Weights of a small contrastive audio-text model: log mel input.
Rows from block 11 of the audio encoder of a small contrastive audio-text model, named by matrix and row number. Rows with one number within an expert belong to one neuron, the router's apart. Each number is 500 + 40 x the weight over its row's rms, rounded and kept within 0 to 999. All counts start at 0. Numbers have three digits each.
Before each expert's rows are labels from the 100 clips, of 14976, where the router gives the expert most weight on average: "responds to" is what is common among them. Only what is clearly more common there than usual is listed. The data: single notes of musical instruments (NSynth). In brackets: how many of the 100.
# router: slot weights (encoder.blocks.11.mlp.router.weight, 32x256, trained with AdamW), inputs 0-85
# up: expert up (encoder.blocks.11.mlp.up, 16x64x256), inputs 0-85
# down: expert down (encoder.blocks.11.mlp.down, 16x256x64, transposed), outputs 0-85

# expert 14
responds to: octave 6 (59); pitch class C# (48); note: C#6 (44); pitch class: G (27)
router.28:543466526463474529466562497518490569499468443486502463527461448530486484556488528398452558563441461498484521519442578453432454529503558491463491519453497539536532532565532467509467497479587495482554470553478577458514440524485387425508487514503468495566490447
router.29:512508585486456526488595491476503560497570479476467504498461455563504454575483469423504458541460494504553533458480594508477520483507571477489526510485542519512512514517551437462450481426571469527496495494475511464491515523501557421522419513466433511517485528
up.1:479488466552455498458546513523502477561453471584545497536483490468548450394595506493473543489495490537499529434462517444478471496476512525526468456517413543542463438428527585531500585535475536533607472522402484538508459457489526504416574494541506540581439504
down.1:428501506537535457507487553526456445482508461451482427545540524480492556503447488436589520570507501461561441470471474550535523491491442516514428502426557484491470568457527461476439470496533533481467545454488419526523542473536445459586461535465498451574471481
up.2:534513500501535552465533492553494425528467503498535467548515460577549455564499498434465550453384504490459519521496493468478447562482496500547499447453521476501526465474541449540488490460463465588561487481532475595520455470484516398482563533503466538505510521
down.2:441455482497512549509482499615491514472475536460506502454566506491437457476482499528489453465506554545499536494489511503502540475496504522444474530555493561496435489533444538506474468485567586499491552513469500543463438492547479464519435501508522512501526500
up.3:435564553520502507504492494489499497564461556558503496521458502520488517548468536526497500417482490553535493496532495474506539465428494531524511555495504480496487521474441507422535567448436571520468511453556395510513573436490512487464484523425511451495514492
down.3:493471465521499539538493504502468474464512556484469462449579505483483449501533501516521432478523548536495493586480456458548515488479553593531553523489430481487481461527536521540540538420445505529466528476509516552526458545492573518497472498464429540490500421
up.4:504497472483524492484488518464512497480508528455590543475506519526488519459457532448522484535539449541484470519496488485487502470459454427569501484443487473511552532521532416577494469482515589442517526514508489618572468535492498496491556467497500514577543435
down.4:566526542425559584512473478473552510523544573430522502440457544517545441483529531491433479494531510463513586585512464517515516526509505475495529480480500533468490474591522560512463469514500447473493474475469453505459525596497544511426482533437499541462478594
up.5:487488499463505451474525408496539466495439499567539431546494449479516502524499452456487494505491517456506484474523565498509540529460484447503452411473460470491439490469539506518516409514481498556555478455460521556476427450529426388432607495492505554483471552
down.5:448433464461536511521488499466510525486554443456522546444519526462532499489493500535505561441554391509519498538478502552454511465472448517395438491485517577479502582528464496488523497486536442458459497505474434516497490549495542564493502424521458446441452497
up.6:450472535553466463437506576489562568560543432477465504503516539472465578581441471423546502576518485539501485454494488506507497495428447529494480499523507473509512534421474419459510483504543527486578555513515525506468501454419508471486490527501479442535487484
down.6:557479605499455474400541470516518488528517522394525503489617498569466533521507473502499446434551486491502457549499512472493414430479476493519527525472424563460498527568535480561500418541477468433463439494506477531569541453494502441576497511494539483536532524
up.7:431578504531522522545502436538430483451472501499542541473513503479464570496501511488489522576497470477517509464598466447480492436475458415483515433469525520472558491492582418518453452589531460444447462500552468519551464490439542542497524525451542495535571463
down.7:469459603467519550561527570446513471512482491480492537497513531493580471512499411535418545514443461505478547470465471578499498564500440472610533425512452575509455560529520432469508481500479517440476451473457565481536559487522512551481535459490517469547515501
up.8:478596513428533546524485507461524499417539538497528552532547477527505506542525495494480491452557488555490507538594503471495440522474437494498483466420494502505499492587488561619517496493533504468433507469493478468456508537530509531463455528438529542479566497
down.8:499476433531543464491508440575614534433491500518456498538459474509559446440490460417501420530548498531484514513545571481521519520516557426541565485491558515534450549550494516485484464458516469509487485452521498530445514568533505549502477490505532485498532431
up.9:559495529389457517527453534430485433491490481457542481518528519481457573393443539537539479517486494477526462534541544545482529435426506534494566540542443489461554469455541534577454541568471521451524467489510504509512549438502566548504572461533431460476512489
down.9:532421444554480561485517483515384516635511511454473477479539496492534554531452490487521476494557486514414471470501583446494471576566457469511516424500439541503559517467500509526466473456455528579532501493551407595437486499455505509584524483494518477501556560
up.10:418475493473529492443475475441516506525453504481544437576527563504537439504509458536541481522480502495476533476481495432484429486568487504492514499466470544477518471383432492571472470477501487461508498467574469464475503388472527471496480496506508438560512487
down.10:509501495492539468481487442460399488461507520430447471492557448486509441524544493519583462516515528487499520484553571552493530539466508482478465550439505455514488468467528484465575526527568559489518480510444556521533463491538539500452442447515434488496537477
up.11:390441502484470461502535526529466556558477487506471539455505492533529475486528531616491515510526529573491514477451493449485506495506453482462546576506413439452500527457445530508479538458513537435500556489526507442534473431480515440512411536465443508487455507
down.11:511521563488529456525494557532517443505493432416540538466457475486538493440499437526521516545448513564495462522456546461515552482443544442521450458471561463425497466495461540488598546519562505499465472434544443485480493523476501477511501439519516516578491458
up.12:525553460466513497443458447456518502493516398499501479457485504485591532442509602446448499490464503499465442450501535530460477454472483473504494521459482482484512394504516454497441432499434491522478550486490536430501545536521488521573543523543538490478438481
down.12:457503535483563484492533466517511449512435414486476489497531544546465508568538451487545497597499484439510547495436512498527500582438575465474500502483501542557497470481495510504487499509588524438470515579532541584511463498497476475522509459480517460520563550
up.13:508506509586420531524475448496450561560480482481509553571483478526445559553454625550474475507514499539543525489499529449529546579485459530505456493477535457528484495461425475473512537501511518495474508532451496539464455523483542527499551453468456524442479502
down.13:457467487475520490476549566425527556411473567458550508470562604511479518502463490531496450539463536467463526564510494445491496531455517430478558541537517476417520519541538520491509411482453544450502497497496513481497546461535453502428551490480527550622498449
up.14:535437586515522509537527523472556408519552465530528506495411513499451499453452496515490488503510464511489512548545477499441458530459524497540455501487509511490511580521478558516564560486505508510472559435499508464536531504552546528454534401603499541520510434
down.14:415465490466554428569502482533500444520470524485536570515473530535543451485497508508404499506528504556508422489516527501508521462502526494470457548452491516483417454467464478544475477510472490509510522469513520483472472489517556484589487496443568559498439501
up.15:383445525548509488497439480517496509490517550556491543460593545531373563518521489488446508554485545483526587455545524478544501482509475524530510510466459441503445497449411516461456587480498509533458472481485460501536521464442500472556497517515488534546514540
down.15:534418524482523472488526586460531480554497442550494503540400485522527494421496538434579442466483552563489497569586508437526495582504408553514471459585451529454495540541498488506502558457555528395539476501536575484506484556523424461445544487460486509440493456
up.16:434474526481484497441491510531569500528444512543524568431454519533514460497631453499504495383454509517477466495443462555535507555513481495495449431509492538493572529470463654472455468562432491477459503470514502508533457525556499503565398513507517464498509449
down.16:419459453496486534496463519524502456451459469524520419535466432502538476452482511515471484557442563506552487449523473489463464522504537500547484535491474547460475468501518508481490517470493473561531440532510474541515500511447478449526453519484485492520479424
up.17:493482463549486526417477469515512440516490443526524514526491612495492490517538508494497499508503475480552553396499494518490525494498491486448552491501629546398469512477505504436468518480491501504452534468440455419515497481506524497435460449543603569491448475
down.17:547529510438462493464445448490441446485468497445563462516540482537521536504536483501514476526445500465417554546453539546457497490469538470522491481506509449551489530528521492438544520480603448473456468475504510557461541471588551472617526506453481553512547463
up.18:601479488435506462471541473441549457469501445448558467445519463453510492505502507460518478471512448539532471590465415559485463486514535492489531510450471463506528517530556426533469439536462506480448503527506493552512516491496597529516534519480534457527498530
down.18:467574561535476501547512518527524460494513550477541511541381570572531492454468494504441462546477523512487448442564575499471472446521526501530472485459509519513499490467518561564566461494531475439505453496480483543529538533442528484510494562505574522505475474
up.19:448431526534481530532447565481481477499528498522509518606505563443536478496448535482510445407503507505499491513591490503510560494503511549502499486554535566525491449462479554499562520451447509523518541434521457471493524518521534521443441485477478512569458496
down.19:461580502479502535572497527489486506580436520458445533451526537522531465538503513522424457557447527575501486447521509468525526563456477555478438509439534489452458497499496441508504542537556437509513454496526524589489428428469406509532557435527527544480429450
up.20:502461491429526470548516519541463519468493540452511523427479555538451490543540463464481500542527577555484411492477503491438482496548470499506513577531516511433596547509503406450430488500482484440433506550445488509500509447527471507521524522496470526486501517
down.20:550462487536448407497548531494495495454456432498569527481501537482467509554532595458499513535523513518428576419490502492540476456497534489489507472503500490433482494536514571458487535468487443449475521469557549510444451496543503522494534483550538460447519446
up.21:528523454523486472480504571490592496536490495485512429473531493529528482430516479542451570472504537518459415466456430518480487519461515517551601585429431471498535451527503548484439436486470565476487511470500435450471498479515634503512548504501495517518507449
down.21:542552494545546502537522514487525489551487488514515520534496558499574435516487527452507484489418512520471496516573494487538431484481489419427403452483584544473583547465480498452451465534475478498576548532489459500482521478446486487559494455469548477493507514
up.22:503494488618488481450502446494517457500483558580485544573520488516485557606510517426468486488526444448509545492446463542481472453546483487509441537502558560528533483490473425473476488460505501511495482521516491470509447441511495508494509529452456502500477533
down.22:594577509438511513492541482500458476460464510524454444510518544500494490544486482518484529473507519426542447486485506512448497515450487536452424516504501479471440504554519470484508515499514479474513449474488449459515526488520519467508468506553485400447556550
up.23:468507572552463506472517467530490517532554489458459513618538486430478570482452518541515453448525456572499480427492503479534578477469499505553498480561541499516494493449420496478470468506463511466554506547508444500557517506422554468446475501471452580530442538
down.23:465509470476511487494428482473526435425501453458502583520511486505476477538524430511462506543523543509536503473575594473445494511409541570497534503454454435485461566495496506552510548491527496482436515436432557498574452498465468495467489429407519529502466501
up.24:586498504465500515495574530470604506479511535569473468466515443496567438456482459471439542498460491450496432528534510508470485477542544460540484498475506558435555469507529549453449423492505475550488532504569530490501455469561502536451515477513450459454540482
down.24:504537502453483521472528518575473465515529442506518532471449423490559497448553444412541547496499542514539444491445479505493518396504541459516508494512504490521588552506542414402438525548516491455555465480557549509521532504519572504504462533483446525462452548

# expert 0
responds to: octave 7 (46); pitch class G# (41); note: G#7 (40); note: F#6 (38)
router.0:441536503485478472482527468566522438522489455526500479546441474544486448517507528491503476485490515597515428483443476452523483521542562459489493486513477550528449474466493508470478428450542488500518530503469459430490457501506475504511442447456458439519500513
router.1:449460521473488502483565436547509486503489462501469493560399478519470461509503521511529472489509506554561492430398460451469475474560547453496437524486478566488493442484503470512474435479504447501493516481432466464521536533541478486517411458483482495512496544
up.1:510452478498518465467465498526549435451509560476585526533527551427490566440553526403500499525459594491467538536518501470538495499521510473510491467476435520557548482465441543526526490506559501533495526471510491472483529461484517500550443426484520458505531478
down.1:463517546528520491495585463594423502491492478491473481545549563452528441527496481533560521496468546523481620465524465513519463502506488509553485513513494471539444557484538531469541453450520540489458492461485488536556456509484456488506528504404553516538526513
up.2:537548490491499518529533529552518368477544504546577475534473507472425480502522530533484546504546506454505519529537503470465492538529482505510481453533500484435433448504513504564501561441417485536454535487496463485546504545509460490446446525559538440571482549
down.2:440564419496500500534470538563523505578479492478511494513483505486488493498516570494484485512508562602487513505476518469563525468483539500489475470462530513554543502482529535523465511536477518485531432512565521500542474465509523539468507448518442553495523535
up.3:560535466502459572504457525499498495469498404476444516482533523589488525454468510572465529567546524542517488420458520484480490546482522477555571465464539471484537452548481512500483506497509491489425533457456520515446488506580480510474491438516447529445584483
down.3:538557547454491457543521518507553531487526553497582585468488485519497493464453547502567518474450421431518472584517570458461511517458486448474491518494487543482513472481461409468382504543507576470539485443432553454484547472514514437509546510486543506495463500
up.4:534478508498488534510559554469518494468543382431516526502469490489574457491571533535566537520507505472458459600446493508491450555480528432518486548442491484459529497502513525519497449543500456500524494503526395496530536519538516436561523388525451433485505455
down.4:493488433487492497497480514367463487434506469529498499465458482556523485484535471505460470466541505574477547457514481565535401482493554483476509522447411466549504525502495560557457480507566466516536490529452567518495465547533492495474473562451546509500474506
up.5:617467538458510503532496528463476512501542501449553483539496466441533527489404487482559522500558430482424531515472532540488484523496507476561457473529552500507501483498496563553499526557470439568561535431545493491439504507484506581422526521492486483529471513
down.5:449485514483490502531486473494495472549552481466517381495517503494481467465475540464515493431605515496447465495477534504354549518521441442536557518530487540521527478493469559575562544490576470454518524478441482472482482528500448439494559530465466426524498477
up.6:563560488425529516463496486459584514529519501460538488437469446475503477447536567612466535507529531486546484585474544522493491506550460411490462471548465510535541539515557562524476473512478550472492476489593510447475561522463470470502477516481530458483523544
down.6:463588547514466456448517446491628534508496508557418437496532516584483408443506474501532467513501514469529530534425496566576511508606524428552486471534481532503506529539519516512466443510431509538510503454447504481486472531473456500570516558476487505489484448
up.7:434553513506454552478550538489530502438543511530515589493503568436483541595536469449527528541536435510551538480443613501499540547484470482524536488523504558489489519512509568503432524472458471450534529492491499459423451529450534470522541497601505592530469496
down.7:554496554534523520433522526414526507559505415478468500419487527515550493506418491480460445478528488505486491467524439501500560533484503529525564465501458463492502436436454496520544475538539475551454475487513557519541496429484517504527493567488495518558536511
up.8:513447488505521465491511502476487496516509484473508354467493559483525513466509448480523553532470492535517537474538521466540485584551523507485477440500486530504454536521526555524551438491495554494550570549537501555539439490517472520511430491502580484507497511
down.8:455531500570543515550475479570439401505529468521509442465454485539528486479580450545518486532403560487506464474502483603475537524534494523521498497470473520551546482452484547471518461502493485461477401394542454382541503479544488491567534430407489503514472483
up.9:582560501488537553641465554509455463483542510467547516507541536444465452473511512551549520477511520611527479436486394535485475487496477502543487477453479488522526449566501558569550465537484497490466493496457563545481534529575500623413473448443498468506533482
down.9:555516481490522497455533472453477513560482510474478531560563532485526505473447580538535454570515496545482499502522556491555557442585527435572539481460583500548505552466542498536511503478501473392466491504562455511401463514500516536441517447485510471501526526
up.10:484491493512480504484433497492580462538569509560564493511508529528474519589535492532465488585575500507560509470492535604497508460511504569566529496471471531529484528492537506572430512450450488487465509529536529541477578468527467516444506452529529507437479478
down.10:480513445468525462563463441529506519548441578469559526541491587454509531523486514411519503447528421560517498520480517478499501534458503472473536505491517526523486445523543470518536428526507544517568499477508464540517577484463513553522535515526493510457518457
up.11:541426474570496558453450488484511451436496478479522518459552530496498462526500489448491497531471469506433538497501516530489547466527516526411417521489491535536506528470479398505420367517531440471491531519562396582482534528474456502531580487517513419529540512
down.11:574463506495463523499443532493490529521490500491521421506468526527511531618570478481531499475487509459510415503457515499494468496533504450492511486520535505552517567483608484448487455529522513467505459434539573459513425441494489462494493522422474541549439498
up.12:455532503503479545476416537484437513498457387454521489451457525487478574480467529544458467481523457514515473440576452486513544476402525500522575477509504497472467517511452530504495508500470543528509490445487485515492531476472520526565507461547495519545465402
down.12:571479514470473504485517468496555472565471549413558505468575492557544524537494513501511442509449417481454490503478483457502528503496429485510504499516471501483479531526470518528433491491473486498509489459519518463528458510443449467415546492495497506532512528
up.13:505420406502494501562528427463504519560554583480507468477534527457485481438483522545545490498546532507500510444513560534459550494552482502527478446515494466453488499516455428500471570512424490549504548512467497485444499497472566496515413498514512547444550564
down.13:545520524563449457514480482510452560496568567529564455473456525441482473533549519486552509489486464420471544527443497555558454555487505475479552514504507512536545461486559511450479450538486544484505508490500590472503530481446488469553489534474519483471477483
up.14:504558436446529533525431478503500461482518538522481514470475486513546472503585456476532516443470514449473536414499492527482467449512521508420512527516489529501506459500432525456487443502450448567472533500448443542493559529540508513540421634535573522443499522
down.14:471536481567499521487537515559471518496484534494527408527524493483499458521502430487546567542482515539495435457480501487522477554550504398473461501501511522541484514545511453504525460492492574488434458525511505515442504485536428508496517460503527508439610460
up.15:510548517480505531491482561512573526485557514501502547496512502493468527495495552567517461513559484533485521551504459531457559491420521494562494506470448511491500459505435559525507476534471520413553561467531455460456467560432545493457534460515500605572471459
down.15:556478477511476548478454538483518552516487416416449516461561495533542453538573513464444479546482507594444450537471571476529471467537471504470467462421460485507489472547532483569452469484447489439490468487511483548441554494455582482527555506527528539554519538
up.16:555606466453487530515534542519546451538501512452643482499503463559549434579488494429530486510462494485468509514421497520442481492528518456454435494469539486532474532466619515529516468473482487507506477562435525583423489548553544423500562504517506580596445513
down.16:494507505454460531436438484447603540537528525485518504539470543496516431535461497487509502509490465477521472524435462490477480502563484507494435566472519580475519554503590569527486505541500505456501481489471511496551412435538476397474491500558502487505479521
up.17:507544486449549507532552452586520502519553499505499456548511459522582462446476446517493540465551472470487485496561562506512483509528567488463536532561498499502468454584532531474484491449527458551546519497502507452494496594572483485505518539461473524443468466
down.17:568550484483451471508458494522514500513488558566519530523430504515458455503559446429452508496499494536456438521483514480540430563525511523530494496464531499420571513446560518500452429573508520552538502577522551481541432498432492530463482536506472556461476581
up.18:499516445564490466459528500520515486481456490453485502487501488461518512527498539469511463486497463477491473559517536533520552511493463462486563499528483546486480457482454447511450508489505467490514494510499527484579513522439573522515424544527527518556462465
down.18:439432557554547522452492476470489495471543509477524489493484490550497561582440502529560506492487466526445462490503507463451544532512530499554494541543572533468437451433430461432525499474531483452503491482532495578529475471495498457472539491465540485507496463
up.19:566489494436481555425534440486558460477476432584571534447498550464558514545453534502494518442482526482437458414477525520498587459488443496535514525477520473541531494505506475512419514550495529499511462522526545544495520544439479532503495477511555489478541520
down.19:560465498618535503475460549482549483593526429567514471586393465529550472559481487560498525462502517527535463475495520479470474582470495480541448504495588523495495570477468545524394467523519476533556541542510537487508551462486463500492555521504478548494470494
up.20:510424478495528530484495497535529463477494531547462505461465428503497553491496454458485496519505452513457455483530531419503446508428492429474495513507496469512511484565493543438478541517510544524475523492468504454512558512573417466532577503514566506555560464
down.20:447511542477505494456486499526515439470479465553500479492509469459502486472528551502516514475510545512568501402478508535521521563478565446596472459513501496518523543532510535562487480508442502509459518472481573534478488469476512528470620432509429490401493536
up.21:547518561484545473538581559450480502571482507472496470420407450461536502481522484517510462444523525503442496487503528431456509478436479426489462519477452518484513517511557529532566551514470497537516521463541507470511509503505536527586451498519426450469540526
down.21:524464470526430545523485449538526498396532528449522438571532494480440496427481553490428547541509502547565498500481538509548564551450504524542447486492535559556516459498416458422443460523566549526504461502572498495530475543482478456440446479571506558490468509
up.22:503516510506583498517531567403493543495517402542537513577517526436517502541459535542502451500486492461522502465507438561450491516599474467462527531514493446551501541473508599529531474422488532524492469482515510467452462462545545449516485483488429555486509488
down.22:523547559501511472506581501475571558547480508458431528484504531475524466487570429523567511494523474508476489455494493503476498491541510510491481482476552522485494540537473438515433527554499549511541453493434484502412494507496571549477487425502569535508521506
up.23:512506540526549507525528566485483532481531596478447569533510506483504519540452533522497468484506517473532517565484489469467520506558490493478490543579524528509522543521551512487521539507491480485592452568514545503439513528542499558478489427423494525498554514
down.23:553484427530520489504510465429447527489507563502499498445456541502551540479509571512527463498570556529492441486585499549476488460417533539453469551530456506505547459534475467509500516467464489433438499539480514492532510446440482537536522494452453450454431485
up.24:513556495513484414549454527474505527564498575495561498516507422505551530465493478510528505453473472443500434538545482533491526492573445508509419513467504557420551548561508568514537477527573526490450482516524609536496449504548475550456508549398500554499464441
down.24:555541511573523535502482550469494498442533524513479459559493452549476512583513524482496507487459529536503473456446450458525499480468506475425500537456420542523468458502571498508489477568496432490501471476494487429449524506508454533454459493443494551497585473

# expert 6
responds to: octave 5 (49); mallet (42); pitch class C (40); note: C5 (36)
router.12:434525528462477542548462512554478420543555478478511411561493507563455456509522527530534496507513505564590509441434489506533492516526538465465502501470541465490445505537481549451486476413536441589493463452520498485511457485571528451486439494545473487489426539
router.13:462494555388535548526486506582527467532560429489484410565488490565514422475470461478542468543506509536539521459452557474487483522480557494519524482465520537529471508508512518531436437435524434530517504464519501513532535527499516410515453503550517493564413507
up.1:492448503533494504522506490477460478528442395437471484528498498472495466509530527516452503532483461529468509435559461500447552589468460534501534507411548469533467495510555532432559516516499502508494471495462550437511500525526496479427486426493506534485514474
down.1:540521390493449472494515461480477511578495474491480454524518522584496549556518481483491522514522543488458463512515579497476519519520470518502568451482501493622511466442469570489444457550520576509481468439559466456517431439530494482458426409462489502517491476
up.2:466429501504460513561488514532412453521444475418487467495475509493467503509501541460474554491537454520554500523519490512504496544479538531565554445599586434492442486507452454419476479466495508548498452528554473519539518474521571487543590520505418454505486527
down.2:425513519465536535452461526520515539482464499538551473514487480551486512540495493509427497524527467442449444405500472505438491515433467547487475489495505511394456516541491581534515503490580500582451443507544492510506530504520486516578506579535565504511441487
up.3:496510567553520494494476461561483559466485523583551596493485524473466500522424489476538451573501522505436572535503456493456431480534478504508524511494492447463515435503485539524527618531528539470451533473525492429515581522488554525496534522496535531491495454
down.3:518514440547569516464547513427493451470548551466548546556433482557534496591451452555563539482497502493527472470539525414513527545544585469507508515464521514511522560509483486514487455572553540483557432460471538492526533559454471542514444475449465494571531507
up.4:536463575534475494486533434514501532461486417537510479523506527475462444474509491506519510525478435486469517524560554434513498484524510472495485450481435462506524467485498517533510437490472462450559521463476479529474477496530524459510503489536463403450538475
down.4:473564506476503476492616451543449497538467450485498497584484394440570427486484552461500542492523471579522520485442529474541530522434534520507448529505591454507522493519553466503475496527501484478513479474496474562453518475465490508532460481463479473565505601
up.5:476445562517465458449526428505454471534477478572503410473492500482481496548568480486553488471518524534475547464525548576533559499395483501466462499495434544506491564407470522460557538516508530519569451502510486530548545438508503452486527547534490501510404562
down.5:492432531545470514427532501536473539486443411434547489502452521531469523415524519512515442549487502498548508474494514523468483473477474549514465507547558547518484523478585487546479493481528488458471456546537521510606484482466464448488420557568470468484540567
up.6:483493457488445490508534467503519519477488480513518461455502519453567419478537531531512501498520462475460509591501527498459483479538519440501546490420402461473530540512566509575469509539565539452521542470507423535547523506472503524548466535480512411568478523
down.6:534483553492539491476554495438490509448490522510388516491444498537540480471522503447424444555537578463547458485570539525512463604531470556571400474439493513489481444528489597455485510479535505518577506504478526502473473501503565529417524468492455501515532485
up.7:502527567504505522539445554510479534442521490422521533475594541562490526473454511478442465519519434538550574607510522519520476489610478527528510514493464530485522525560504474548470436514453504480512461471504542500468514433528389492505491435467517491476466473
down.7:522520534505460475533498542490510476485470480442453411537417425453481489520589524449556519468464513500491445548465464503595526380500472488491536465517463495453477504532538504488456507486561518479418505521458476459527475487512540530528446519430511575469517462
up.8:557545546517470489518518479469428472494496518490564432472478509448513459523501475511552503530472448515489531532486489488501467493531442467446457525566465535508428476548578459584527424526495453518567506555447475556433510533465506523456524503476507517456503515
down.8:579542527455587455476502422560450474499529509460455524495478402526525504478502464500519512508466549510464451439554520495526539517569501551509466454471544602546471454497479470445497481496515452446452436477550524566452495502511529528553451476496411422513533500
up.9:476508546430527546527483497494503503509513480456470429454476468463587544541535460486442530512487413451460563463584529574467524534477437457535504480527494460465509456539526577441434520457452484529553486477477506531533495481468454423487522616504532503535492510
down.9:443555454447514551544494499510497494486425534455526529474524507573516487549537456535514452490472542485492467472496485562540414532552526446474525532517538486486522459526521494494561385510485511517544484502531523470454481507589499477475420523520490498442494559
up.10:506436563475476506523495484534494440520588488494421501534511523547455426393478468494466507538561455488536529449583560397528511502468502514518463433481540470528478578513459453469530533495585528488523515478527492522496493479558540434492404483506565502552491442
down.10:504559476464532456535493494475492479531490526466539422476525552494484515495513556530553491495497471469540496496467484484483457483464495545540454420541520497496547504478441514465474590520469502523496575495451520524544521487550422501466549506459463537476524526
up.11:481560543481509533498502544537456470427456563537618531534448512507473506491499535569384501451539493429492476443481502539475519516624506515533480520582539477490523479560442392509461528494508509444401510503511534495519502499473418587478431472555485477528470482
down.11:433528409474499452512478510564528531505448498439464444489525495472424531545582513541519473425538525624483508541582461466549549461540431538417564483465541575497453543522489532535525533497478420521459431511431470539546560493495476516470502532529478563524535523
up.12:487487502444508481445570514528530543508441468576494542506541452505487500441519505480505515538510484507521455483413476556456501464530517494475510541529582486456495489511556487396508401513457512559462527478509503456505538443570456424527534466516558556482574529
down.12:389485508502462565484567527510479466426494461481497536479566473440521488500467498497539529540454476467530467448511566482486540505411490500529496444446501485486496570496529496476514554480528556470480512508464470548453439469562554470546497556530533560495477514
up.13:479577488557501553507499566489521465515535525557462512486566466468494438457568504513506483495496504465460543498473471461545432538468549433539449454509478476475422454548514518499464571544496422481539454489531511513438549499577538510454425553473474476476514474
down.13:543530481482528473558486606531497485507482544506566513480534503441477558475517467573518503515502533500476427481455558490482505482555458509550529469483504528528421493439535525540567480485408494536492519555534547509532420470486494475519470465532533502499466543
up.14:520529453469494543501471526444537554498442427446481448529491482484531514511480498491444535512517495520538508414529439490485447459484472502433553540499522476443494505500481499432505494515462581523504480516521526533508509550498379483508555464450445488496484455
down.14:473488435477457492489523393572544401530504531518458500510443478472425512461446507501574532537459473528518532437541468514498504479500503495499505531509461472530530534516512422498500558490554496471480548578555530526512465489495477522509549579489503493469541500
up.15:500576523575522462476441561444482431536500464492544535586537553518465503448502547531550550528519524506512537399554416495572494472463481483545458502487519478531479467481502521519530561553523549476478517430502514536501535512507502537454457508509508546518461456
down.15:520534501511575450529470451416496481532521447468453495535503510465513436450513498503519484503519455511566550488525504503492500604420496502413541437517505455590455476476503543515508517440532519484510485456485448477489497483525521510505527460525507508476453470
up.16:504518576488543495502557530447567470580423407547519409583578496550506438449512447505616457485483422527513537472476521512531514571483525480512447453443499491536417512520517524531514443517499520506558459487507595501579488506507515459452458533556491475535431465
down.16:444492542406565527444451476469505483480467483452570484535491477616496424534535447552560435473532514516432452453511472523545487505464496418460514502520491499507476492496463501523550530521428538524478480461503474483538592525491485468572474445449509506493444519
up.17:535566498561483512457422545443559454510493455504495490506577514504479469408459557608484491566495488499485478419455477529512502477481568457512517527412566438501404469461457531477494443491552454508477524499496478438567486483510543480509524463576561507451446490
down.17:472534402432565531544504508549516485521494546571532467484476471505465479472518502513544493454505508409493563466493490512473512501478500520511513414467516454448500491534559488514505418528510445517468570431497512475451518517476499552567513545488515542606515411
up.18:401465541527478482479564417491505556509515384514430486555475508518512463538453475516546443450525547511530477462462441474540568500481451517445467535527484492500478480462529487504554497421463525569502521462480494429452481481476537517538449474490528559496459489
down.18:456483478485426466462484434564538469501468519550519498501521560468496503508456456500491510519517489433507518503522452534513473544412498580537505391440527408522494516507402514483507501503549528486471548523589502455516481505565541523563410495478538531549521445
up.19:481464525542499548489499456535507499528500511497526549470455470569584456430455449472540491487423477474501550504477611512476521570424538477562461493505458525488487454477527518505437555505515473460580544504514440540497532443558495378523517493486466598458480525
down.19:440529513475514516516576491519477487554492478539434461609488473552486481458458490472554497463463527514465545533427509459530493502516525520489476468450523614532573590492511528601473458566485452612567469573486500482552495510438440509485529475421444480517562479
up.20:474422592490471526524471540527516489475489501460547473512454460541561496447493411468564503556489470533490507497415553495472517534482506453592502495485496493464518480461540540548496523531432444459457491502508482558475503491538514414524508513537524539515502531
down.20:470549417490555484498492435523555545504522518488504398496574473522480464519493501477458497508479479457500485548495550589508459537509518479519511536540533492512454484480433555501456410495510484505528531481540477497473440552494492474543535587544530500526437499
up.21:483425508389456476466540438507520495507513504543523492436529515499507496520509548558455548502527498525472475448519448470473538460391436556450556541538477529466505532473514459444478534505506505401464500523626473559546511391477537481494507547511507534483476560
down.21:493506472503460471439503522397569474541450390484473451530502437511470487493494562541444474495510519506539560513507501527508509601544502513539451481459518534505489437506437455536462437431464483471529488517449518455584455541577481484456453477528497489472510503
up.22:536539527464491507499528463497489495581498433479491582574433375481524572445454484446442521498444504501512430483442529472482486513501499433551440518542477527509501488530493502484522465532490490595518494431539436480513555553541549410584551552483471589485498487
down.22:458453525511460563459407532551529466581507448531534524533561429572457445468545476468525493479479477480513514516433455547530475490515546415448517509469475530533522526530446478509517475509489518547454460516477461509466492448537458430589498470476561518519488500
up.23:583566530468510536595498533495475526553538448521555484482438533506470528529467468524511503466479534486487475509510512543478466509494428494554405437541450444531558532450497580478479564503515440498559511501439528472549524540506474566512526471509512458532509471
down.23:488443516434453536510517545490497527536471462482446553495483474474485487480514578520485460510568459473493505481489438531472496516479506465590543443404521511532501514487474510574384502452498459516528556530499530488502506512500419471469445562438459482457421547
up.24:515561449577468514472486441478514525469495546530508472455582550487494525502517517468484475546458486479497557434546440514527544501541555485406503509462537432563517463505456506446487478504576495504509522534549516520523411511524474544490444501500541473504485457
down.24:566504494484480565475501501443346462504491566498497496439468553536486502475470466517513416475543454543496584434508451523563486469490497445539487416432497462522580504472542539466493462491467546479479447459487510508455527447494548542470430457521463448537447457